From a checkpoint of a small image flow-matching model.
Model: 15.5M parameters, layers 6.
Training: muon at rate 0.032, batches of 256.
Data: trained on photos of plants and fungi (iNaturalist), 38.8 epochs.
Rows from block 3 of a small image flow-matching model, named by matrix and row number. Rows with one number within an expert belong to one neuron, the router's apart. Each number is 200 + 30 x the weight over its row's rms, rounded and kept within 0 to 999. All counts start at 0.
After each expert's rows are labels from the 100 images, of 14848 (inputs lightly noised), where the router gives the expert most weight on average: "patch colour" is the nearest of a few named colours to the mean colour under the peak. Only what is clearly more common there than usual is listed. The data: photos of plants and fungi (iNaturalist). In brackets: how many of the 100, against the usual share in percent.
# router: router (model.blocks.3.mlp.router.weight, 32x256, trained with AdamW), inputs 0-127
# up: expert up (model.blocks.3.mlp.up, 32x128x256), inputs 0-127
# down: expert down (model.blocks.3.mlp.down, 32x256x128, transposed), outputs 0-127

# expert 20
router.20,241,195,182,213,194,188,192,204,205,195,148,247,157,210,236,263,176,264,173,168,205,227,225,178,213,187,217,189,197,211,198,255,215,171,212,187,182,178,172,209,214,183,212,162,135,158,185,222,165,237,194,174,154,218,178,211,189,153,206,253,207,208,217,209,188,212,244,202,205,201,195,153,205,202,183,202,234,221,185,196,183,145,182,221,190,206,256,239,205,243,156,209,180,232,193,183,226,201,205,186,240,179,173,179,289,231,277,170,204,180,207,276,146,183,270,186,188,207,203,184,192,222,188,200,205,183,196,250
up.78,200,200,200,200,200,200,200,200,200,200,187,200,200,200,200,200,200,200,345,200,200,200,200,200,200,200,200,200,200,200,200,200,200,200,200,200,200,200,97,196,200,200,200,201,200,200,200,210,200,200,200,200,200,200,200,200,0,200,199,200,200,200,200,200,200,200,200,200,200,200,200,200,200,199,200,200,200,200,200,200,200,200,200,200,200,200,200,200,200,200,200,200,200,197,200,200,200,200,200,200,200,200,200,200,200,200,200,200,200,200,211,200,199,156,200,200,200,202,200,205,200,200,200,200,200,201,200,200
down.78,200,200,200,200,200,186,200,200,200,200,200,200,200,200,200,237,200,200,254,201,200,200,163,200,200,283,200,200,200,200,200,200,200,200,200,200,200,200,200,200,200,200,200,220,200,200,200,181,200,200,254,200,200,200,200,200,199,200,200,200,207,200,151,200,196,200,200,200,200,200,200,200,99,200,200,200,200,221,200,200,199,200,200,200,200,200,200,200,215,200,200,200,200,198,200,200,200,200,200,200,200,200,200,195,200,200,135,200,200,200,200,200,200,125,200,200,200,200,200,200,200,200,200,200,200,200,200,200
patch colour: black (37 vs 3.6)

# expert 27
router.27,215,195,187,213,222,218,198,199,164,138,224,205,190,226,235,208,159,155,251,132,303,222,165,115,224,198,219,215,218,213,198,218,204,248,206,180,171,202,193,206,215,219,215,212,182,234,212,240,197,221,189,214,210,162,242,196,193,204,216,245,189,249,206,232,199,194,208,207,200,201,215,198,202,227,219,198,259,205,207,187,198,191,191,214,181,208,259,208,205,225,207,228,217,219,174,206,186,212,199,204,190,206,170,206,297,196,59,219,183,139,185,220,231,204,174,212,192,210,196,185,234,227,211,202,251,231,161,230
up.14,200,202,200,206,200,200,200,200,200,200,201,200,200,200,200,200,200,200,200,200,200,200,200,200,200,200,200,200,200,200,200,200,200,200,196,200,200,200,200,200,200,200,200,200,200,200,200,200,200,200,200,200,202,200,200,200,200,200,200,200,200,200,200,200,200,200,200,200,200,200,200,200,200,200,200,212,200,200,200,200,200,200,200,200,200,200,200,200,200,200,200,200,198,200,200,200,200,200,200,200,200,200,201,200,200,200,203,200,200,200,200,200,200,200,200,0,200,200,200,197,200,200,198,200,200,200,200,200
down.14,231,172,200,200,200,200,200,209,200,200,200,200,200,200,200,200,200,200,200,200,200,200,200,200,200,198,200,200,195,196,200,200,154,278,200,200,200,200,200,186,200,209,200,200,200,203,200,200,200,200,200,201,200,200,200,200,200,200,201,205,200,200,200,200,200,200,200,200,199,200,200,200,202,200,200,200,200,200,200,200,213,200,200,200,200,200,200,200,201,200,200,200,200,207,200,200,200,200,200,200,200,200,200,185,200,200,200,200,200,200,200,200,200,200,200,658,200,200,200,200,200,200,200,200,200,200,200,200
patch colour: white (39 vs 0.9)

# expert 16
router.16,192,218,192,208,185,197,202,232,193,212,164,152,174,280,162,235,150,273,171,214,204,212,192,212,266,194,248,204,250,162,212,191,181,182,196,201,212,198,204,212,237,244,211,164,125,185,225,221,179,216,239,193,201,234,237,173,195,247,212,205,196,168,196,221,198,196,238,241,182,215,185,167,184,228,202,230,223,195,142,194,221,181,259,193,258,218,249,230,254,267,183,223,197,199,209,201,184,196,163,222,210,173,193,198,243,213,251,193,198,217,255,272,160,175,181,209,223,218,184,191,204,207,179,216,217,199,195,167
up.5,200,200,200,200,200,209,200,200,200,200,200,200,200,200,200,200,200,200,221,200,200,200,200,200,200,200,200,200,200,200,200,198,205,200,200,200,200,169,200,200,200,200,200,200,203,200,200,201,200,200,200,672,201,200,200,200,200,200,200,200,219,200,200,200,198,205,200,200,200,200,200,200,196,200,200,203,200,200,200,200,200,200,200,200,200,200,200,200,200,200,200,200,200,199,200,200,200,151,200,200,200,200,200,200,200,200,200,200,200,200,200,200,200,200,200,200,200,178,200,200,200,200,195,200,200,200,200,200
down.5,200,200,200,200,200,362,200,200,200,200,200,200,200,200,200,200,200,200,213,200,198,200,178,200,200,200,200,200,200,213,200,200,200,200,97,200,200,200,211,200,200,169,200,226,326,200,200,200,200,200,200,356,200,200,200,169,200,200,200,200,220,200,200,200,200,200,200,200,200,200,200,200,197,200,200,200,179,195,200,200,200,200,200,200,200,200,200,200,200,200,200,200,200,199,200,200,200,200,200,200,200,200,200,200,200,200,200,200,200,200,200,200,200,200,200,200,200,205,200,313,200,200,199,200,200,200,205,200
patch colour: brown (73 vs 35.5)

# expert 23
router.23,186,192,181,168,163,184,189,184,264,138,220,201,201,171,178,171,173,185,187,129,308,197,197,158,187,157,202,126,218,204,177,184,194,238,195,269,184,193,212,191,249,199,185,161,168,221,205,188,198,212,267,203,196,182,208,213,215,210,220,243,207,157,208,231,179,182,204,178,160,179,176,181,187,191,189,189,209,207,200,214,181,172,193,186,193,201,258,177,232,170,182,223,215,204,185,188,174,188,207,196,208,195,168,204,256,242,166,179,160,165,204,227,255,172,227,190,198,226,204,230,254,270,212,181,213,217,188,151
up.0,202,201,200,200,200,200,204,200,200,200,200,200,200,200,200,200,200,200,192,200,200,200,200,200,200,200,200,200,200,200,200,200,200,200,200,200,200,200,200,200,200,200,200,200,200,200,200,219,200,200,200,200,200,200,200,200,200,200,200,200,200,200,200,200,200,200,200,200,200,199,200,200,200,200,200,200,200,200,200,200,200,200,200,200,200,200,200,200,200,200,200,197,200,200,200,200,200,200,200,199,200,200,200,200,200,200,200,200,200,200,200,200,200,199,200,200,200,200,200,200,200,276,200,200,200,200,200,200
down.0,196,201,200,200,200,230,200,199,200,200,201,200,200,200,200,193,200,200,200,200,200,200,201,200,200,195,200,200,192,200,200,200,196,206,201,200,200,200,200,211,200,200,200,200,200,232,200,232,200,200,213,242,200,200,200,263,169,200,180,200,200,200,200,200,199,200,200,200,200,200,200,200,161,200,200,200,200,200,200,200,200,200,200,200,200,200,200,200,201,200,200,200,203,198,200,200,200,200,200,200,200,200,200,206,196,200,199,200,200,200,200,0,204,200,200,197,200,213,200,200,200,200,219,200,200,200,193,200
patch colour: black (97 vs 3.6)

# expert 11
router.11,189,186,217,211,221,168,161,189,181,169,223,202,174,180,257,227,178,177,205,199,182,211,195,220,149,140,221,154,206,216,189,175,185,228,199,224,186,198,144,191,195,202,251,199,239,226,174,224,241,257,180,179,197,173,194,188,203,194,208,224,133,202,166,189,193,182,171,192,202,157,185,199,222,178,283,174,221,201,190,194,184,135,204,217,204,191,166,158,193,178,210,215,218,204,178,157,194,202,226,206,216,216,193,210,272,257,145,175,159,176,206,154,246,124,167,194,200,219,223,248,198,243,193,184,195,251,177,227
up.28,200,200,200,197,200,200,200,198,200,200,200,199,200,200,200,200,200,200,200,200,200,200,200,200,200,200,200,200,200,200,200,200,200,200,200,200,200,200,200,203,200,200,200,200,200,200,200,200,200,200,200,200,200,200,200,200,200,200,200,200,200,200,200,200,200,200,200,200,200,200,200,200,200,200,200,200,200,200,200,200,200,200,200,200,200,200,200,200,200,200,200,200,199,197,200,200,200,200,200,200,200,200,200,200,200,200,200,200,200,200,200,200,200,200,200,200,200,200,200,201,200,200,200,200,200,200,200,200
down.28,200,200,200,200,200,201,200,158,200,200,196,200,200,200,200,359,200,200,200,200,200,200,200,200,200,206,200,200,200,191,200,200,268,242,183,200,200,200,199,155,200,200,200,200,200,200,200,185,200,200,199,200,200,200,200,200,200,200,209,200,200,200,200,200,200,200,200,200,200,200,200,200,185,200,200,200,200,183,200,200,259,201,200,200,200,200,200,200,200,200,200,200,200,200,200,200,200,200,200,200,200,200,200,131,200,200,200,200,200,200,200,200,200,200,200,200,200,201,200,200,200,200,200,200,200,200,201,200
patch colour: grey (77 vs 48.8)

# expert 7
router.7,205,209,210,180,289,175,209,177,213,260,208,215,194,205,177,226,176,209,175,254,166,190,199,238,237,130,178,179,201,195,202,306,233,188,199,188,197,198,206,206,187,187,215,153,200,212,211,213,140,170,186,190,212,207,170,177,232,209,200,183,203,216,152,179,275,201,213,175,226,244,240,222,140,224,155,197,204,174,194,173,178,254,214,229,187,162,172,193,180,114,196,184,215,164,254,188,207,174,185,213,171,208,214,237,139,196,192,229,212,224,212,187,190,222,154,203,226,180,216,180,206,210,200,226,148,229,114,170
up.39,200,200,200,200,200,200,200,200,200,200,200,200,200,200,200,200,200,200,200,200,200,200,200,200,200,200,0,200,200,200,200,200,200,200,200,200,200,200,184,199,200,200,200,200,199,200,200,200,200,200,200,207,200,200,200,200,213,200,200,200,200,200,200,200,210,200,200,200,200,200,200,200,0,200,200,200,200,200,200,200,200,200,200,200,200,200,200,200,201,200,200,200,200,200,200,200,200,200,200,200,200,200,480,200,200,200,200,200,200,200,200,200,200,199,200,200,200,198,200,200,200,200,200,200,200,200,200,200
down.39,200,200,200,200,200,200,200,200,200,200,200,200,200,200,200,200,200,200,200,200,75,200,200,200,200,200,200,200,200,203,200,200,200,200,200,200,200,200,167,200,200,200,200,200,262,200,200,200,200,200,382,201,200,200,200,237,114,200,200,200,200,200,97,200,200,200,305,200,200,200,200,200,0,200,200,200,200,200,200,200,200,228,200,200,200,200,200,200,200,200,200,200,200,200,200,200,200,200,200,200,200,200,200,200,213,200,210,200,200,200,214,146,200,260,200,200,200,200,200,287,200,200,200,200,200,200,214,200
patch colour: pink (37 vs 3.8)

# expert 31
router.31,195,204,229,245,189,186,156,193,149,170,191,227,189,261,198,221,244,290,203,180,201,223,210,148,237,199,230,205,194,197,217,184,172,162,184,179,213,189,198,198,214,175,216,183,105,231,243,231,135,162,149,182,224,227,205,185,210,255,195,211,190,191,219,207,189,198,204,206,187,177,219,169,198,234,186,216,253,197,169,155,243,148,157,202,203,218,247,206,218,291,202,180,201,205,194,239,154,201,180,209,189,189,178,215,247,260,149,187,202,152,202,306,194,206,197,182,205,210,205,196,226,263,171,218,232,167,235,185
up.37,200,200,200,202,200,442,200,200,200,200,200,200,200,200,200,200,200,200,201,200,200,200,200,200,200,196,200,200,200,200,200,200,196,200,200,200,200,200,196,210,200,200,185,196,200,200,200,186,200,200,183,488,200,200,200,204,241,200,200,200,200,200,200,200,199,200,200,200,200,200,200,200,200,200,207,195,200,200,200,200,200,200,200,200,200,200,200,200,201,200,198,200,172,200,200,200,200,202,200,201,216,201,202,210,200,200,199,200,205,200,200,200,200,200,200,205,204,200,200,200,200,201,200,200,200,200,200,200
down.37,211,200,200,200,200,608,200,200,200,200,200,200,200,200,200,200,200,200,200,164,200,200,200,200,200,200,200,200,200,302,200,200,220,200,200,200,200,200,200,200,200,200,200,197,163,200,200,200,200,200,205,185,200,200,200,200,172,200,204,200,200,200,188,200,200,200,200,200,200,208,200,200,200,200,200,200,203,200,200,200,200,200,200,200,200,200,200,200,186,200,200,200,195,200,200,200,200,200,200,200,200,200,200,200,200,200,152,200,200,200,150,200,200,199,200,200,200,200,200,201,200,200,200,200,200,200,200,200
patch colour: green (37 vs 6.1)