Weights of a small image flow-matching model.
Model: 15.5M parameters, num experts 32, patch size [4, 4], width 256.
Rows from block 2 of a small image flow-matching model, named by matrix and row number. Rows with one number within an expert belong to one neuron, the router's apart. Each number is 500 + 40 x the weight over its row's rms, rounded and kept within 0 to 999. All counts start at 0. Numbers have three digits each. After the name is the row's rms in percent of the matrix's.
Before each expert's rows are labels from the 100 images, of 14848 (inputs lightly noised), where the router gives the expert most weight on average: "peak at" is the part of the image that holds the peak. Only what is clearly more common there than usual is listed. The data: photos of plants and fungi (iNaturalist). In brackets: how many of the 100, against the usual share in percent.
# router: router (model.blocks.2.mlp.router.weight, 32x256, trained with AdamW), inputs 128-255
# up: expert up (model.blocks.2.mlp.up, 32x128x256), inputs 128-255
# down: expert down (model.blocks.2.mlp.down, 32x256x128, transposed), outputs 128-255

# expert 4
peak at: bottom right (44 vs 14.1)
router.4 090:483487491535500434498502515541480487506473490509555449519534438462469425516546502557505523491481515535485620555520468525475480479484472500556493505522548496523498444488503484475512497502516512507524502474471542477490582522568521465500558470490531360462470526429454453486385454493465546500461544477484426518512445570444554386422431511557527562539493527470525477504497518482418468492498
up.72 527:500500500500500500500538500500483500500500500500500500500500500500899500500500500455500500500500500500500500500500500500500500500500500500479964500500500500500500500500500500500500500500500500500500500500500500500500500500500500500500500499500500500500500500504500500500500500500500500500500651500500506500500500500500500500500500500500500500500500500500500500500500500500500500500500
down.72 718:500500500500500500500501500505489500500500500500500500500500500500746500500500500537500500500500500500500500500500461500500500500500470500500999500498500500500500500500500500500500500500500500500500500500500500500500500500500500500500500500499500500500500500500500500500500516500500500500483500500500654500500500500500500500500464500500500500500500500500500500500500500500500500500500
up.85 006:500500500500498494500500500503486500499500499500500500495500500500500500500500500501500500500500500501489500500500500500500500500500499500296484500501500500500500500500500500500500500500503500500500500500500500359500500501500500500500500501500999500500500500500501500500500497500500497500500500500500498500500500500500500500500500500500500494500500500500500500574500500500500500500500
down.85 009:500500500500500500500500500573500500377500316500500500382500500500489500500500500500500617500498335500500500500500515500500500500500500500503431500500500500504496500500500606500500500500500500500500409500500500500500500500500500500500430500565500500500500500500496500500500524506500500500484500500269500500500469500500500500500423494500500500500500500500500500500500500500500500500500

# expert 15
peak at: top right (36 vs 14.1); top left (32 vs 14.1)
router.15 077:487482498500478439502514519520333478484484510560500479500478465489514440484465494482475517485457502484488606527478506514490485468462554484462512470476465505504510456461462479462504501466497472496511539475522494499455508503525515452456532496550514474489465526465448418489434495533495488452482699471541485497506457538418487413465463464493454548503528472463493503472454434488424492503533
up.47 269:500500500500500500500482500500500504500500500498500500500500500500500500500500500510500500500500500500500500500500500500500500500500500500500501500500500500500501500500500500500500500500500500500500500500500505500500500500500500500500500500501500500500500500500500500500500500500500500500500499500500588500500500500500500500500504500500500500500500500500500500500500500500500500500500
down.47 147:500500500500509500500500500500439604500500500500500500500500500500500500500500500509500500500500496500500500500500500500500500500500538500515500500500500500500501500500500500500500500500507500500500500500500503500500500500500545500500500498999500500500500500500500500498500500500500500500501500500500321500500500502453500527500628500500500500500500500500500500500500544500500500500500
up.49 055:500500500500500500500500500500500500500500500587539500500500500500500500499500500500500500500500500500500500500500500500500500500500500500500501500500500497500500500500500500500500500500500500500500533500500500543500500503500500500500500500500500500500500500503500500500500501499500500500500500500500500500500500500500500500500500500500500500500500500500500500506500500500500500500500
down.49 065:500500500501488510500500500525491500500500500500500500500500500500500500500500500500500500500500500500500500500500500500500500500500505500500505500480500496499499503500500503500500500500500500500500521500500500500500500500500554500500498500495500500500500500500500500493500472250500501500503500501500516500500500533500500500500498500476500500500500500500500500500500500500500500500500

# expert 5
peak at: top right (35 vs 14.1)
router.5 099:495489469501533473482479454502554481551486482489510504520455467440499487527461498566579553502466529495466558555489472438410565417510496535499518494550512517519491470523483466436526478526524552508491534438486537477431558521550506475519513517494505391510442513481463510504388436495490521511577462497519516517501460548619518414404572446531525530487519497506537499507499539484425509521503
up.48 012:500500500500500510500500500500545500500500500322501500500500500500500500500500500468500500500500500500502500500500500500500500500500500500463496500501500500421501500500500500500500500500500500500500500500500500500500391500500500500500500500500500500500500500500500500500500500500500500500500500500500999500500500500500500500500500500500500500500500500500500500500499500500500500500500
down.48 012:500500500500500428500500500555550538500500513500506500621500500500500500500500500622500398485525500498500500500500660500500500500500500500500500604509500500500506500516500500500500500500500500500500211500500500500500500500500500500500500500500500500500500500500500500504500582500500500500411500500475319500500500496500500564500500500494500500500500500500500500500500464500500505500500
up.51 053:500500500500500500500500500500500500500500500356585500500500500500502500500500500500500500500500500500958500500500500500500500500500500500500500500500500449500500500500500500500566500500500500500500500500500462515500416500500500500500500500500500500500500500496500500500500500500500499500500500500500500500500500500500500500500500500500500499500500500500500500500500500500500515500500
down.51 044:500500500409499500500526500482500500500500500500504500520500500500501500500500500521500500505500501472087500500500535500500500500500500500501500500498500500500481525500500500500500500500428500500500500500500476500500500500500500500500500568500500500500500500500500500500500500501500500500492500500487523500500458505500500500500500500500500500500500500500500450500499500500500500500500

# expert 11
peak at: top left (41 vs 14.1)
router.11 071:492501473516455477521501616520523469512441465465547518519538461592393480492517497537438460448549529475511504546447490420487442489426503531511446463463454512485536478521479491516487518444498485510534516467467545498443539578544497491423527501474535426518467499540465438538413401554495520424520417440553564528502410544490477464416372519499449445482511494498489469465504483497433458507526
up.75 009:494500500532500500500500500465499500500500500497506500500500500500500500500500500503500500500500500523500500500500500500500500500500500500500629500500500500000500500500500500500424500500500500500500500500500501506500500500500500500500500499500486500500500500500500500500500500500500500500500499500500500500500500500500500500500500500500500500500500500500500500552500500500500466500500
down.75 010:500500500501500500500549500500500568486500500500500500506500478500500500524500500522500500500500766500500500500500463500500500500500501500513501451479500501500500500500500566500500500500485500500500500500500500500500651500500488500500500675500500500500500500500500500500500500500500441500500500500544525500493500620500500500500496506500568500500500500500500500500500603500542500500500
up.84 256:500500500500500500500499500503558500500500500500500500500500500500999500500500500500500500500500500500500500500500500500500500500500500500498500500500500500500500500500500500500500500500516500500500500500500500500500502500500500500500500500500500500500500500487499500500500500500500500500500501500500500500500500500500500500500500500500500500500500500500500500500500500500500500500500
down.84 300:500500500500500500500500500500920500500500500500500500500500500500680500500500500500500499500500586500500500500500486500500500500500500500516501500500500500500500500500500501500500500500500500500500500500500500500500500500500495500500500500554500500500500500500500500500500500489500500500521500500473499500500500500500500499500500500500500500500500500500500500500500498500499500500500